{
  "crop_scale_min": 1,
  "loss": "softmax",
  "embed_dim": 128,
  "encoder_norm_position": "post",
  "encoder_expert_mlp_ratio": 0.5,
  "encoder_slots_per_expert": 2,
  "encoder_layers": 10,
  "encoder_width": 384,
  "text_encoder_width": 192,
  "text_encoder_norm_position": "pre",
  "residual_init": "none",
  "muon_scale": "match_rms_adamw",
  "nesterov": true,
  "steps": 8700
}
Rows from expert 0 of block 3 of the image encoder, named by matrix and row number. Rows with one number belong to one neuron. Each number is 50 + 10 x the weight over its row's rms, rounded and kept within 0 to 99. All counts start at 0. After the name is the row's rms in percent of the matrix's.
# up: expert up (encoder.blocks.3.mlp.up, 8x192x384), inputs 240-287
# down: expert down (encoder.blocks.3.mlp.down, 8x384x192, transposed), outputs 240-287
up.96 088:55 50 50 50 97 50 50 50 50 24 50 50 50 50 52 50 33 50 50 50 50 46 00 50 50 50 50 50 50 61 50 50 50 50 50 50 50 54 50 50 50 60 45 50 51 50 50 50
down.96 102:59 37 50 59 50 50 49 50 48 46 24 50 50 50 54 50 53 61 47 53 00 50 56 50 53 83 48 50 51 52 48 50 50 48 49 48 52 35 50 48 51 53 69 61 47 41 04 35
up.97 071:99 50 50 50 99 50 50 51 50 50 50 50 50 50 49 50 50 50 50 50 50 44 48 56 50 50 50 53 50 58 50 50 50 50 50 50 50 50 48 52 50 99 50 50 50 50 87 50
down.97 031:47 50 55 50 53 55 46 45 33 50 70 47 55 52 64 80 27 70 51 47 37 66 50 50 51 41 45 57 43 50 43 50 50 50 37 51 51 50 51 65 50 53 43 49 49 46 78 48
up.98 087:41 50 50 50 46 50 50 51 50 50 55 50 50 50 51 50 39 00 50 50 50 76 35 50 50 50 50 56 50 35 50 50 50 50 50 50 50 50 50 55 50 57 54 50 45 50 49 50
down.98 075:53 47 55 50 51 51 49 51 53 49 48 42 51 52 50 47 61 59 47 51 44 46 62 50 55 39 50 50 48 55 50 49 49 46 50 51 50 49 52 65 44 23 28 50 51 47 50 50
up.99 172:48 50 50 50 73 50 50 50 50 47 50 50 50 50 51 50 51 44 58 50 50 64 33 50 50 50 50 50 50 61 50 50 50 50 50 50 50 50 50 50 50 48 46 50 50 50 51 50
down.99 179:50 49 53 51 51 58 42 49 50 46 50 48 53 54 51 49 46 49 49 45 50 48 50 51 76 28 49 41 50 39 50 50 30 48 74 52 50 52 51 52 60 52 32 50 48 49 69 53
up.100 124:51 50 49 50 51 50 50 62 50 54 50 50 50 50 36 50 50 52 50 50 50 54 46 50 50 50 50 50 50 49 50 53 50 50 50 50 50 50 51 50 50 99 44 50 53 50 50 50
down.100 075:54 50 50 46 50 48 49 53 53 52 51 53 60 47 48 99 09 50 49 46 34 49 49 50 35 50 51 51 45 47 51 50 53 51 50 51 49 50 49 52 49 79 48 47 54 51 54 51
up.102 124:56 50 50 50 99 50 50 50 50 51 13 50 50 50 50 50 44 31 50 50 50 29 56 50 50 50 50 48 50 87 50 50 50 50 50 50 50 50 39 50 50 50 38 50 50 50 46 50
down.102 148:00 50 37 49 54 50 51 46 41 49 54 49 50 49 40 34 51 49 51 53 44 43 45 50 55 57 50 99 50 51 62 50 50 44 53 38 56 50 50 48 50 53 51 50 66 50 49 59
up.103 080:50 50 50 50 50 50 50 50 50 49 50 50 50 50 50 50 49 50 50 50 50 49 00 50 50 50 50 50 50 67 50 50 50 50 50 50 50 50 55 49 50 31 50 50 51 50 68 50
down.103 059:50 50 48 50 50 48 48 50 52 50 99 50 52 48 50 50 55 50 49 51 48 50 49 49 48 50 54 50 51 27 52 64 49 47 50 50 51 49 51 50 55 49 51 51 49 62 47 48
up.104 127:61 50 50 50 50 50 50 47 50 50 50 50 50 50 50 50 51 52 50 50 50 58 08 50 50 50 50 50 50 70 50 50 50 50 50 50 50 50 51 49 50 49 35 50 70 50 49 50
down.104 111:50 51 50 70 50 52 51 49 50 50 55 51 50 50 50 50 50 99 50 46 50 50 50 52 46 50 50 50 50 50 50 50 50 52 50 53 49 54 49 51 50 50 50 46 49 58 51 50
up.105 075:50 49 50 50 52 50 50 23 50 47 50 50 50 50 45 50 50 50 50 50 50 50 47 50 50 50 50 47 50 41 50 50 50 50 50 50 50 50 50 51 50 54 48 50 49 50 50 50
down.105 049:51 32 50 49 51 48 40 52 50 44 36 43 59 50 48 48 48 50 51 61 41 49 50 50 49 49 51 50 50 50 51 48 42 49 50 50 49 32 50 44 50 70 71 50 43 40 99 50
up.107 108:50 50 50 50 98 50 50 49 50 73 50 50 50 50 50 50 27 46 50 50 50 35 64 50 50 50 50 50 50 32 50 51 50 50 50 50 50 50 49 50 50 31 49 50 50 50 50 50
down.107 110:39 49 52 54 48 39 39 56 54 50 60 56 97 30 50 47 51 50 43 50 25 27 50 53 50 60 50 48 46 50 31 49 38 59 43 53 48 50 47 48 52 59 50 51 88 51 66 49
up.108 067:57 50 50 50 47 42 50 50 50 50 45 50 50 50 50 50 40 29 50 50 50 51 44 50 50 50 50 45 50 21 51 46 50 50 50 50 50 50 50 51 50 45 50 50 48 50 50 50
down.108 087:50 46 50 53 50 38 50 50 82 35 48 50 50 50 50 37 53 49 50 49 59 29 47 49 51 50 50 48 64 54 48 57 50 50 00 49 50 49 50 49 50 50 43 51 50 49 34 50
up.109 127:49 50 50 50 49 50 50 42 50 96 50 50 50 50 50 50 72 48 50 50 50 09 50 50 50 50 50 50 50 49 50 45 50 50 50 50 50 50 50 50 50 50 49 50 39 50 60 50
down.109 108:50 52 50 50 53 50 68 50 52 52 58 50 52 48 43 51 55 45 51 49 30 56 48 52 49 60 50 25 50 49 50 52 50 75 51 51 49 51 53 50 61 58 20 46 54 55 51 52
up.110 085:00 50 50 50 50 50 50 48 50 41 50 50 50 50 32 50 38 50 50 50 50 54 50 50 50 50 50 51 50 47 50 49 50 50 50 50 50 50 52 50 50 84 56 50 50 50 69 50
down.110 032:59 51 45 56 50 50 51 50 50 50 50 51 50 57 50 50 48 47 50 44 50 50 48 49 46 48 53 52 60 50 53 50 50 65 47 53 62 54 48 53 50 46 50 46 48 51 47 50
up.111 059:48 50 57 50 42 50 50 69 50 53 52 50 50 50 53 50 45 00 50 50 50 40 50 50 50 50 50 47 50 80 50 50 50 50 50 50 50 50 48 48 50 56 49 50 50 50 50 50
down.111 017:49 50 50 45 50 56 55 39 47 50 54 49 45 61 46 57 43 50 53 46 60 52 49 49 57 50 44 47 50 52 33 49 49 51 52 50 46 53 48 51 75 50 50 50 46 24 51 50
up.112 077:51 50 50 50 99 53 50 50 50 50 50 50 50 50 49 50 83 38 50 50 50 47 50 50 50 50 50 46 50 50 50 55 50 50 50 50 50 50 50 50 50 50 48 50 31 50 51 50
down.112 079:56 53 51 52 47 63 50 51 50 50 54 78 52 41 55 51 50 50 33 29 50 52 49 41 47 52 50 50 44 40 49 50 50 56 45 53 51 50 47 48 48 50 00 42 51 54 49 48
up.113 122:95 50 50 50 50 50 50 50 50 49 51 50 50 50 50 50 47 53 50 50 50 42 45 50 50 50 59 57 50 54 50 50 50 50 50 50 50 50 50 50 50 50 48 50 59 50 50 50
down.113 217:49 48 45 45 50 50 50 50 48 38 54 48 50 50 49 56 52 50 50 52 50 48 50 75 54 68 41 50 46 50 48 50 49 51 50 42 46 50 50 38 51 51 50 59 52 44 50 40
up.114 172:00 50 50 50 65 50 50 50 50 45 50 50 50 50 50 50 51 55 50 50 50 14 44 50 50 50 50 51 50 49 50 50 50 50 50 50 50 50 50 50 50 74 54 50 49 50 51 50
down.114 188:49 53 50 62 55 50 53 48 50 48 50 48 50 54 40 50 60 46 50 52 50 53 51 55 50 48 50 49 75 37 50 45 50 50 49 50 62 51 50 51 66 49 50 48 18 50 50 53
up.115 158:63 50 50 50 50 50 50 50 50 73 50 50 50 50 47 50 50 10 50 50 50 43 81 50 50 50 50 51 50 50 50 50 50 50 50 50 50 50 50 50 50 53 52 50 50 50 50 50
down.115 144:53 52 50 52 50 49 50 51 52 27 50 53 50 49 50 50 50 50 53 50 50 50 58 28 49 50 54 50 52 49 52 49 49 50 56 50 52 47 51 42 51 50 46 50 67 51 50 54
up.116 087:89 50 50 50 48 50 50 50 50 51 41 50 50 50 55 50 88 49 50 50 50 50 50 50 50 50 50 62 50 00 50 50 50 50 50 50 50 50 51 47 50 10 47 50 50 50 51 50
down.116 036:51 50 51 53 42 39 59 51 51 50 36 50 50 46 59 49 53 50 55 71 50 50 46 47 49 50 46 80 51 45 49 50 51 49 52 51 51 50 50 32 36 40 50 53 51 51 50 50
up.117 147:25 50 50 50 43 50 50 50 50 47 50 50 50 50 50 50 50 48 50 50 50 91 69 50 50 50 50 50 50 50 50 50 50 50 50 50 50 50 50 50 50 51 48 50 51 50 50 50
down.117 161:55 42 51 49 50 38 59 52 50 43 38 50 50 45 50 50 50 51 51 58 50 46 60 23 50 52 57 47 46 71 42 50 47 50 50 50 48 43 46 45 46 47 51 52 50 46 54 49
up.119 124:20 50 50 50 66 50 50 54 50 70 51 50 50 50 47 50 49 99 50 50 50 36 50 50 50 50 50 50 50 60 50 50 50 50 50 50 50 50 50 51 50 51 52 50 51 50 50 50
down.119 142:49 60 36 50 55 51 50 47 34 46 57 51 50 52 49 50 50 48 50 54 50 59 53 37 61 50 49 60 49 54 58 50 50 48 59 13 58 50 51 48 50 50 50 50 47 36 50 87
up.121 101:61 50 50 50 59 52 50 50 50 67 50 50 50 50 52 50 51 40 50 50 50 69 75 50 50 50 50 50 50 82 50 47 50 50 50 50 50 50 49 50 50 50 51 50 50 50 50 50
down.121 105:54 26 85 49 50 64 51 48 50 65 46 53 47 51 55 50 49 50 50 51 50 56 56 54 55 50 48 50 51 41 29 57 47 50 52 49 44 49 51 50 12 54 50 58 81 51 50 43
up.122 067:72 50 50 50 69 50 50 01 50 50 50 50 50 50 47 50 50 51 50 50 50 54 77 50 50 50 50 50 50 52 50 50 50 50 50 50 50 50 52 50 50 48 52 50 50 50 50 50
down.122 017:50 50 48 51 45 49 50 50 32 50 50 63 51 41 50 50 50 50 00 50 48 50 50 50 50 51 50 49 61 50 49 51 48 49 50 48 52 49 10 48 51 50 50 46 50 48 50 50
up.123 086:40 49 47 50 49 50 50 50 50 37 99 50 50 50 51 50 82 86 50 50 50 47 43 50 50 50 50 50 50 45 50 48 50 50 50 50 50 50 50 50 50 46 56 50 50 50 39 50
down.123 029:58 50 50 51 52 48 49 50 51 50 30 49 53 50 52 50 51 49 47 48 52 49 49 50 78 63 50 50 53 51 43 51 43 50 46 50 51 33 50 31 50 50 52 51 52 50 47 44
up.124 117:31 50 50 50 57 51 50 50 50 46 50 50 50 50 50 50 62 39 50 50 50 05 49 50 50 50 50 49 50 43 50 49 50 50 50 50 50 50 50 50 50 47 51 50 51 50 50 50
down.124 119:53 49 50 36 99 55 48 49 48 47 56 44 80 53 48 53 73 52 51 41 49 47 49 55 49 50 38 50 50 50 44 49 50 50 50 64 49 50 61 56 51 52 50 77 69 50 50 43
up.127 017:45 50 50 50 45 51 50 50 50 49 51 50 50 50 64 51 36 50 50 50 50 75 33 50 50 50 50 42 50 50 50 49 50 50 50 50 50 50 50 99 50 49 36 50 67 50 46 50
down.127 012:50 50 50 50 50 50 50 50 50 50 50 50 50 50 50 50 50 50 50 50 50 50 50 50 50 50 50 50 50 50 50 50 50 50 50 50 50 50 50 50 50 50 50 50 50 50 50 50
up.128 054:43 50 44 50 44 50 50 50 50 48 57 50 50 50 43 50 52 49 50 50 50 51 43 50 50 50 50 33 50 33 50 52 50 50 50 50 50 50 50 48 50 51 49 50 37 50 53 50
down.128 023:47 50 73 50 50 49 50 50 62 50 50 50 50 50 50 50 49 50 50 50 50 50 50 50 50 50 50 50 51 49 50 50 50 57 50 57 49 50 50 49 50 51 50 50 50 50 50 50
up.129 074:30 50 50 50 51 51 50 50 50 48 50 50 50 50 50 50 00 50 50 50 50 30 50 50 50 50 50 50 50 53 50 50 50 50 50 50 50 50 50 48 50 47 48 50 20 50 50 50
down.129 022:50 50 50 50 50 50 50 50 49 50 50 50 51 50 50 50 58 50 50 50 50 50 50 25 50 50 50 50 50 50 50 50 00 50 50 50 50 50 50 50 47 50 50 50 50 66 50 50
up.130 084:87 50 60 50 48 51 50 42 50 70 56 50 50 50 46 50 49 00 50 50 50 79 61 50 50 50 50 47 50 45 50 50 50 50 50 50 50 50 50 50 50 47 50 50 51 50 44 50
down.130 049:00 49 50 50 45 50 50 50 50 46 50 50 51 49 50 58 42 91 50 40 50 50 47 50 49 51 50 50 51 47 50 50 59 50 31 50 47 50 50 50 50 48 40 52 51 50 49 49
up.131 244:54 50 50 50 37 50 50 50 50 49 50 50 50 50 50 50 50 56 50 50 50 72 48 50 50 50 50 50 50 50 50 50 50 50 50 50 50 50 50 50 50 51 48 50 50 50 50 50
down.131 182:61 50 51 50 50 51 50 50 42 25 50 17 53 50 50 50 51 86 50 50 50 66 50 51 50 49 50 58 49 50 50 50 50 23 69 46 48 37 51 50 49 50 37 50 53 52 57 50
up.133 149:70 50 50 50 18 50 50 49 50 64 50 50 50 50 50 50 53 47 50 50 50 37 40 50 50 50 50 50 50 47 50 50 50 50 50 50 50 50 50 50 50 51 28 50 49 50 50 50
down.133 136:54 50 50 68 54 49 50 50 56 49 50 50 49 50 50 66 50 15 50 84 50 50 41 50 48 39 57 37 58 50 53 50 50 50 43 50 54 50 50 49 54 49 50 41 74 49 50 50
up.135 075:53 50 48 50 51 51 50 50 50 36 50 50 50 50 21 50 44 49 50 50 50 49 52 50 50 50 50 58 50 58 50 50 50 50 50 50 50 50 47 50 50 00 34 50 37 50 50 50
down.135 099:50 50 52 50 50 51 70 50 50 50 50 50 45 50 50 50 49 50 51 54 52 50 49 50 52 49 77 50 51 49 51 51 47 54 53 50 49 49 47 50 00 67 51 35 51 77 53 53
up.136 131:00 50 50 50 52 50 50 50 50 58 49 50 50 50 52 50 49 53 50 50 50 48 49 50 50 50 50 51 50 47 50 50 50 50 50 50 50 50 50 46 50 50 52 50 50 50 50 50
down.136 189:46 51 50 84 51 51 47 52 50 41 52 50 52 47 53 50 50 89 49 48 46 48 50 54 45 48 48 48 52 51 50 56 51 50 43 57 61 50 53 50 50 50 50 45 50 50 59 46
up.137 090:49 50 50 50 50 50 50 49 50 62 50 50 50 50 50 50 54 22 50 50 50 73 27 50 50 50 50 52 50 52 50 50 50 50 50 50 50 50 50 49 50 55 48 50 51 50 52 50
down.137 129:23 56 46 50 51 52 51 32 49 43 99 50 52 50 50 50 57 52 43 50 51 48 49 50 61 50 50 24 50 50 53 50 49 53 58 50 51 50 51 48 50 50 51 50 70 55 49 53
up.138 138:51 50 50 50 52 50 50 50 50 50 49 50 50 50 52 50 53 59 50 50 50 45 15 50 50 50 50 60 50 63 50 50 50 50 50 50 50 50 52 50 50 54 74 50 50 50 54 50
down.138 178:39 49 49 37 50 51 53 50 51 50 49 50 51 50 35 52 52 49 63 44 47 46 17 53 59 61 49 50 50 44 28 50 47 52 50 50 51 39 51 38 55 49 50 51 67 40 50 15
up.139 191:51 50 50 50 45 50 50 50 50 99 50 50 50 50 50 50 49 54 50 50 50 01 47 50 50 50 50 50 50 56 50 50 50 50 50 50 50 50 50 50 50 50 50 50 50 50 50 50
down.139 158:56 60 51 53 49 50 50 53 51 42 50 50 50 47 50 50 54 65 50 43 46 56 35 50 47 50 50 45 50 48 50 50 49 50 46 52 48 50 52 50 50 43 50 50 99 51 50 48
up.141 077:43 50 50 50 52 50 50 44 50 50 50 50 50 50 50 50 50 58 50 50 50 44 99 50 50 50 50 41 50 47 50 46 50 50 50 50 50 50 51 50 50 59 48 50 57 50 49 50
down.141 038:51 56 44 49 50 50 51 39 42 53 55 50 50 51 49 50 48 47 50 50 48 50 31 50 53 50 45 50 50 50 53 64 50 50 50 44 62 50 48 49 49 51 49 50 47 50 79 63
up.143 079:29 50 50 50 51 50 50 50 50 51 50 50 50 50 50 50 61 28 50 50 50 41 52 50 50 50 50 51 50 28 50 51 50 50 50 50 50 50 50 52 50 56 67 50 50 50 48 50
down.143 011:51 50 58 52 81 54 88 50 50 54 42 49 50 43 61 32 84 47 50 49 50 55 56 48 48 50 50 41 57 51 48 59 29 55 50 50 49 41 50 50 50 49 48 48 40 49 50 49
up.144 072:57 50 50 50 39 50 50 50 50 49 50 50 50 50 50 50 50 52 50 50 50 52 56 50 50 50 50 50 50 93 50 50 50 50 50 50 50 50 50 43 49 40 57 50 50 50 50 50
down.144 050:51 49 50 50 51 38 50 57 50 52 50 50 50 50 52 52 49 49 48 53 50 48 45 50 50 50 50 49 50 50 50 42 22 52 57 49 50 33 49 42 60 82 40 50 52 52 51 50
up.145 116:49 50 50 50 50 50 50 48 50 29 49 50 50 50 50 50 39 52 50 50 50 52 50 50 50 50 50 50 50 49 50 50 50 50 50 50 50 50 50 50 50 51 45 50 51 50 50 50
down.145 085:44 49 56 51 51 57 51 83 58 50 46 52 38 48 54 49 50 99 50 50 50 50 48 50 40 51 50 50 50 34 47 51 49 52 51 53 46 51 50 50 48 48 57 50 54 51 47 48
up.146 112:40 50 50 50 57 50 50 50 50 50 48 50 50 50 50 50 49 51 50 50 50 51 52 50 50 50 32 50 50 51 50 50 50 50 50 50 66 50 50 50 50 62 79 50 50 50 50 50
down.146 019:00 50 50 50 52 50 49 53 51 50 50 50 50 50 50 50 50 50 50 54 56 50 50 50 50 28 50 50 51 50 50 50 50 50 50 50 50 47 51 47 52 97 50 50 50 50 50 50
up.148 141:41 50 50 50 67 50 50 51 50 82 52 50 50 50 48 50 50 17 50 50 50 50 99 50 50 50 50 50 50 51 50 50 51 50 50 50 50 50 49 50 50 50 41 50 39 50 54 50
down.148 156:46 50 49 50 50 50 48 63 56 50 43 50 51 50 52 50 48 82 46 49 56 51 66 49 43 49 50 46 63 47 50 50 46 55 47 50 51 51 51 50 53 10 28 60 50 46 50 45
up.149 155:40 50 50 50 63 50 50 50 50 70 50 50 50 50 51 50 48 50 50 50 50 36 43 50 50 50 50 51 50 51 50 50 50 50 50 50 50 50 50 50 50 52 50 50 54 50 50 50
down.149 134:78 50 50 51 47 59 48 50 43 00 59 51 49 49 55 61 29 99 50 54 50 44 51 50 57 46 48 56 50 52 53 49 75 49 50 50 61 56 53 61 47 50 50 31 51 50 50 50
up.150 088:48 50 50 50 48 52 50 49 50 28 50 50 50 50 50 50 54 50 50 50 50 49 49 50 50 50 50 46 50 54 50 50 50 50 50 50 50 50 49 49 50 99 54 50 56 50 48 50
down.150 173:50 50 52 51 51 50 39 53 55 50 49 50 49 50 50 54 41 50 51 51 63 50 50 50 50 43 50 50 50 52 50 50 50 50 47 50 59 48 50 50 66 51 54 41 50 47 48 47
up.151 133:50 50 50 50 39 50 50 50 50 70 50 50 50 50 48 50 50 86 50 50 50 48 50 50 50 50 50 54 50 54 50 50 50 50 50 50 50 50 50 50 50 96 44 50 50 50 50 50
down.151 146:65 50 54 63 53 57 47 55 63 50 49 56 50 46 72 47 53 99 50 50 50 49 48 51 49 52 32 47 58 55 49 51 50 54 39 50 55 50 61 50 50 49 50 46 58 42 38 33
up.152 061:48 50 50 50 37 50 50 49 50 48 64 50 50 50 50 50 46 50 50 50 50 17 94 50 50 50 50 50 50 46 50 50 50 50 50 50 50 50 44 50 50 37 52 50 24 50 50 50
down.152 034:50 50 62 50 50 56 50 50 50 50 50 50 50 50 59 50 50 39 45 50 50 50 50 50 40 50 50 53 50 50 50 50 50 50 50 50 49 50 50 54 50 50 50 00 51 50 50 50
up.153 108:44 50 50 50 48 50 50 49 50 04 50 50 50 50 46 50 50 57 50 50 50 51 27 50 50 50 50 51 50 61 50 50 50 50 50 50 50 50 50 50 50 55 46 50 51 50 50 50
down.153 133:51 50 49 51 50 15 53 50 54 54 40 49 49 42 50 49 47 46 60 51 50 50 52 43 49 61 60 49 70 53 54 52 43 51 46 39 49 50 49 38 50 55 47 49 51 50 45 62
up.154 080:48 50 50 50 65 50 50 50 50 49 50 50 50 50 49 50 20 27 50 50 50 57 72 50 50 50 52 50 50 41 50 50 50 50 50 50 50 50 50 50 50 64 63 50 35 50 50 50
down.154 032:50 50 50 49 50 50 51 49 50 50 49 51 47 69 51 48 51 61 50 50 50 50 51 43 51 50 50 54 49 50 50 46 50 49 50 50 50 50 47 50 44 50 48 51 45 50 49 64
up.155 091:50 50 50 50 53 50 50 52 50 50 50 50 50 50 51 50 51 86 50 50 50 52 22 50 50 50 50 50 50 88 50 81 50 50 50 50 50 50 50 49 50 85 51 50 51 50 48 50
down.155 095:50 51 66 43 24 50 50 50 52 50 50 50 50 50 47 52 50 59 50 37 39 50 50 49 46 50 54 50 46 52 54 84 50 50 50 49 50 51 49 50 54 50 42 50 62 49 48 53
up.156 065:49 50 50 50 76 50 50 49 50 50 50 50 50 50 49 50 51 50 50 50 50 47 99 50 50 50 50 50 50 56 50 55 50 50 50 50 50 50 49 37 49 50 49 50 72 50 04 50
down.156 033:50 50 50 50 50 50 50 50 50 50 50 50 99 50 49 50 50 50 23 50 50 50 50 50 51 50 50 50 50 50 51 51 50 49 61 50 50 50 50 50 50 13 49 50 51 50 50 51
up.158 074:25 50 50 50 45 48 50 50 50 45 50 50 50 50 51 50 57 50 50 50 50 67 45 50 50 50 50 50 50 58 50 50 50 50 50 50 50 50 50 50 50 50 67 50 77 50 48 50
down.158 068:51 51 48 50 35 50 46 49 50 48 50 51 48 51 50 53 50 51 46 61 51 51 59 50 59 47 50 50 51 50 55 60 47 50 49 50 54 51 52 25 57 49 50 51 52 50 50 50
up.159 093:71 51 50 50 51 50 50 50 50 50 49 50 50 50 50 50 55 50 49 50 50 42 43 50 50 50 50 63 50 36 50 52 50 50 50 50 50 50 48 50 50 42 64 50 48 50 50 50
down.159 038:50 50 51 49 39 51 50 50 50 50 47 53 50 50 49 50 49 47 48 52 51 49 50 51 50 50 50 49 51 49 50 48 46 51 54 50 50 50 50 50 52 44 50 50 49 49 55 50
up.160 129:52 50 50 50 48 50 50 51 50 45 50 50 50 50 51 50 50 20 50 50 50 44 25 50 50 50 50 50 50 38 50 50 50 50 50 50 50 50 50 50 50 62 48 50 52 50 50 50
down.160 158:46 20 50 51 49 51 65 56 50 75 50 49 54 43 41 50 52 53 63 50 46 54 64 50 53 50 48 31 50 50 48 46 39 50 50 33 50 40 50 48 31 33 34 50 61 59 52 56
up.161 100:99 50 50 50 43 50 50 50 50 50 52 50 50 50 50 50 29 45 50 50 50 77 59 50 50 50 50 50 50 50 50 50 50 50 50 50 50 50 62 50 50 52 49 50 50 50 48 50
down.161 048:50 50 46 46 50 50 50 32 50 50 50 50 50 57 50 50 50 49 49 50 54 50 50 50 70 50 51 50 49 50 50 50 50 50 50 24 50 51 50 50 50 74 54 50 50 50 50 52
up.162 128:46 50 50 50 54 50 50 50 50 22 50 50 50 50 52 50 50 52 50 50 50 00 60 50 50 50 50 50 50 52 50 50 50 50 50 50 50 50 50 50 50 50 51 50 50 50 50 50
down.162 130:80 50 49 49 59 50 53 50 50 50 50 49 49 50 46 52 50 50 53 52 51 51 47 50 72 51 50 55 51 57 53 51 50 49 50 38 52 50 50 46 55 51 50 59 56 46 47 61
up.163 119:47 50 50 50 51 50 50 51 50 07 57 50 50 50 48 50 47 46 50 50 50 66 49 50 50 50 50 46 50 53 50 50 50 50 50 50 50 50 50 42 50 44 51 50 50 50 50 50
down.163 114:69 51 48 50 48 58 50 46 44 50 53 45 50 57 51 49 50 93 51 50 50 06 49 50 50 46 37 50 50 40 51 50 51 50 51 50 52 53 50 57 50 41 53 49 31 49 51 52
up.164 111:59 50 50 50 53 50 50 51 50 66 50 50 50 50 50 50 50 54 50 50 50 64 58 50 50 50 50 52 50 55 50 50 55 50 50 50 50 50 50 50 50 51 49 50 54 50 48 50
down.164 103:46 63 49 49 50 60 52 44 45 50 56 50 50 59 50 50 50 54 62 50 47 68 48 46 49 41 51 50 46 50 54 43 54 50 50 51 51 55 48 51 48 50 50 43 55 68 48 51
up.165 162:39 50 50 50 26 50 50 50 50 39 19 50 50 50 50 50 50 51 51 50 50 57 46 50 50 50 50 50 50 51 50 45 50 50 50 50 50 50 50 50 50 13 51 50 47 50 50 50
down.165 228:50 48 50 50 68 50 50 52 51 53 49 50 50 49 50 50 59 50 50 09 50 49 52 50 50 54 28 48 51 48 39 49 49 50 37 52 50 49 74 59 53 50 38 50 28 47 48 21
up.167 071:50 51 50 50 57 50 50 50 50 99 58 50 50 50 57 50 33 36 50 50 50 38 52 50 50 50 39 51 50 47 50 50 50 50 50 50 50 50 00 50 50 35 57 50 50 50 50 50
down.167 037:51 51 51 51 51 50 50 50 21 50 52 49 50 45 50 50 50 50 80 55 50 65 50 50 63 50 47 49 49 50 49 48 48 48 51 39 58 49 66 42 53 50 56 55 50 46 49 50
up.170 029:15 50 50 50 28 48 50 50 50 39 50 50 50 50 50 50 77 36 50 50 50 61 47 50 50 50 50 51 50 54 50 51 50 50 50 50 50 50 51 50 50 59 48 50 48 50 49 50
down.170 005:50 50 50 50 50 50 50 50 50 50 50 50 50 50 50 50 50 50 50 50 50 50 50 50 50 50 50 50 50 50 50 50 50 50 50 50 50 50 50 50 50 50 50 50 50 50 50 50
up.171 101:49 50 50 50 37 50 50 50 50 50 51 50 50 50 51 50 50 49 50 50 50 62 50 50 46 50 50 53 50 53 50 50 50 50 50 50 50 50 47 43 50 50 65 50 68 50 47 50
down.171 019:50 45 55 47 55 40 55 63 60 50 49 56 50 08 44 50 63 49 42 51 50 54 50 50 51 58 50 49 52 18 50 92 29 70 53 47 12 43 48 45 50 72 47 51 51 52 54 54
up.172 075:51 50 50 50 51 52 50 52 50 47 60 50 50 50 50 50 50 52 50 50 50 67 00 50 50 50 50 46 50 50 50 50 50 50 50 50 50 50 50 50 50 59 57 50 44 50 60 50
down.172 006:50 62 50 50 29 50 50 50 50 50 50 50 50 50 50 51 51 50 50 48 50 51 50 37 51 43 51 50 48 50 51 32 50 50 51 54 50 50 50 50 50 50 50 48 50 50 49 55
up.173 113:38 50 50 50 38 48 50 50 50 89 50 50 50 50 52 50 50 57 50 50 50 99 06 50 50 50 50 50 50 99 50 50 50 50 50 50 50 50 45 50 50 43 50 50 51 50 50 50
down.173 119:46 52 49 56 09 51 41 48 51 42 50 50 50 51 64 53 57 85 48 51 52 37 46 51 51 47 39 51 50 51 53 52 51 48 38 65 59 51 53 59 42 73 55 48 63 51 49 50
up.174 079:43 50 50 50 57 50 50 50 50 34 50 50 50 50 46 50 58 50 50 50 50 30 50 50 50 50 50 48 50 00 50 50 50 50 50 50 50 50 47 51 50 49 39 50 51 50 49 50
down.174 084:53 53 50 51 43 14 50 47 80 40 37 51 49 52 50 50 50 48 50 59 50 49 55 49 61 36 54 57 49 50 62 37 52 50 52 50 55 52 51 52 56 54 40 67 56 50 50 70
up.175 113:50 50 50 50 64 50 50 50 50 53 42 50 50 50 50 50 50 50 50 50 50 59 56 50 50 50 50 50 50 82 50 50 50 50 50 50 50 50 49 50 49 58 50 50 49 50 48 50
down.175 142:50 55 45 66 50 50 46 47 50 45 50 50 42 06 51 49 58 39 50 57 50 49 50 41 49 45 50 50 50 36 57 50 48 42 49 48 57 55 79 52 64 14 46 51 78 40 41 55
up.176 106:66 50 50 50 48 50 50 50 50 24 50 50 50 50 63 50 42 51 50 50 50 50 44 50 50 50 50 50 50 54 50 50 50 50 50 50 50 50 50 52 50 51 50 50 59 50 49 50
down.176 133:56 53 34 49 44 19 61 48 51 30 51 50 50 54 00 39 50 47 49 48 50 47 51 48 45 49 61 51 50 54 53 50 54 49 38 53 50 58 43 53 49 49 51 50 50 57 40 54
up.177 079:46 50 50 50 71 50 50 50 50 57 50 50 50 50 48 50 49 99 38 50 50 47 40 50 50 50 50 50 50 49 50 50 50 50 50 50 50 50 50 49 50 39 04 50 27 50 50 50
down.177 082:49 50 50 47 48 50 50 50 50 51 50 50 40 51 51 55 48 50 45 52 10 59 51 37 52 50 50 52 39 50 50 48 57 42 49 50 50 50 50 50 49 37 49 60 49 50 20 45
up.178 148:99 50 50 50 48 50 50 50 50 19 51 50 50 50 56 50 54 43 50 50 50 54 49 50 50 50 50 53 50 49 50 51 49 50 50 50 50 50 50 50 50 58 46 50 50 50 50 50
down.178 225:50 50 13 50 50 59 50 45 49 50 52 50 44 50 25 57 50 51 47 59 64 50 59 58 83 46 44 33 49 50 59 49 50 50 52 31 47 53 49 50 48 53 41 77 57 54 51 50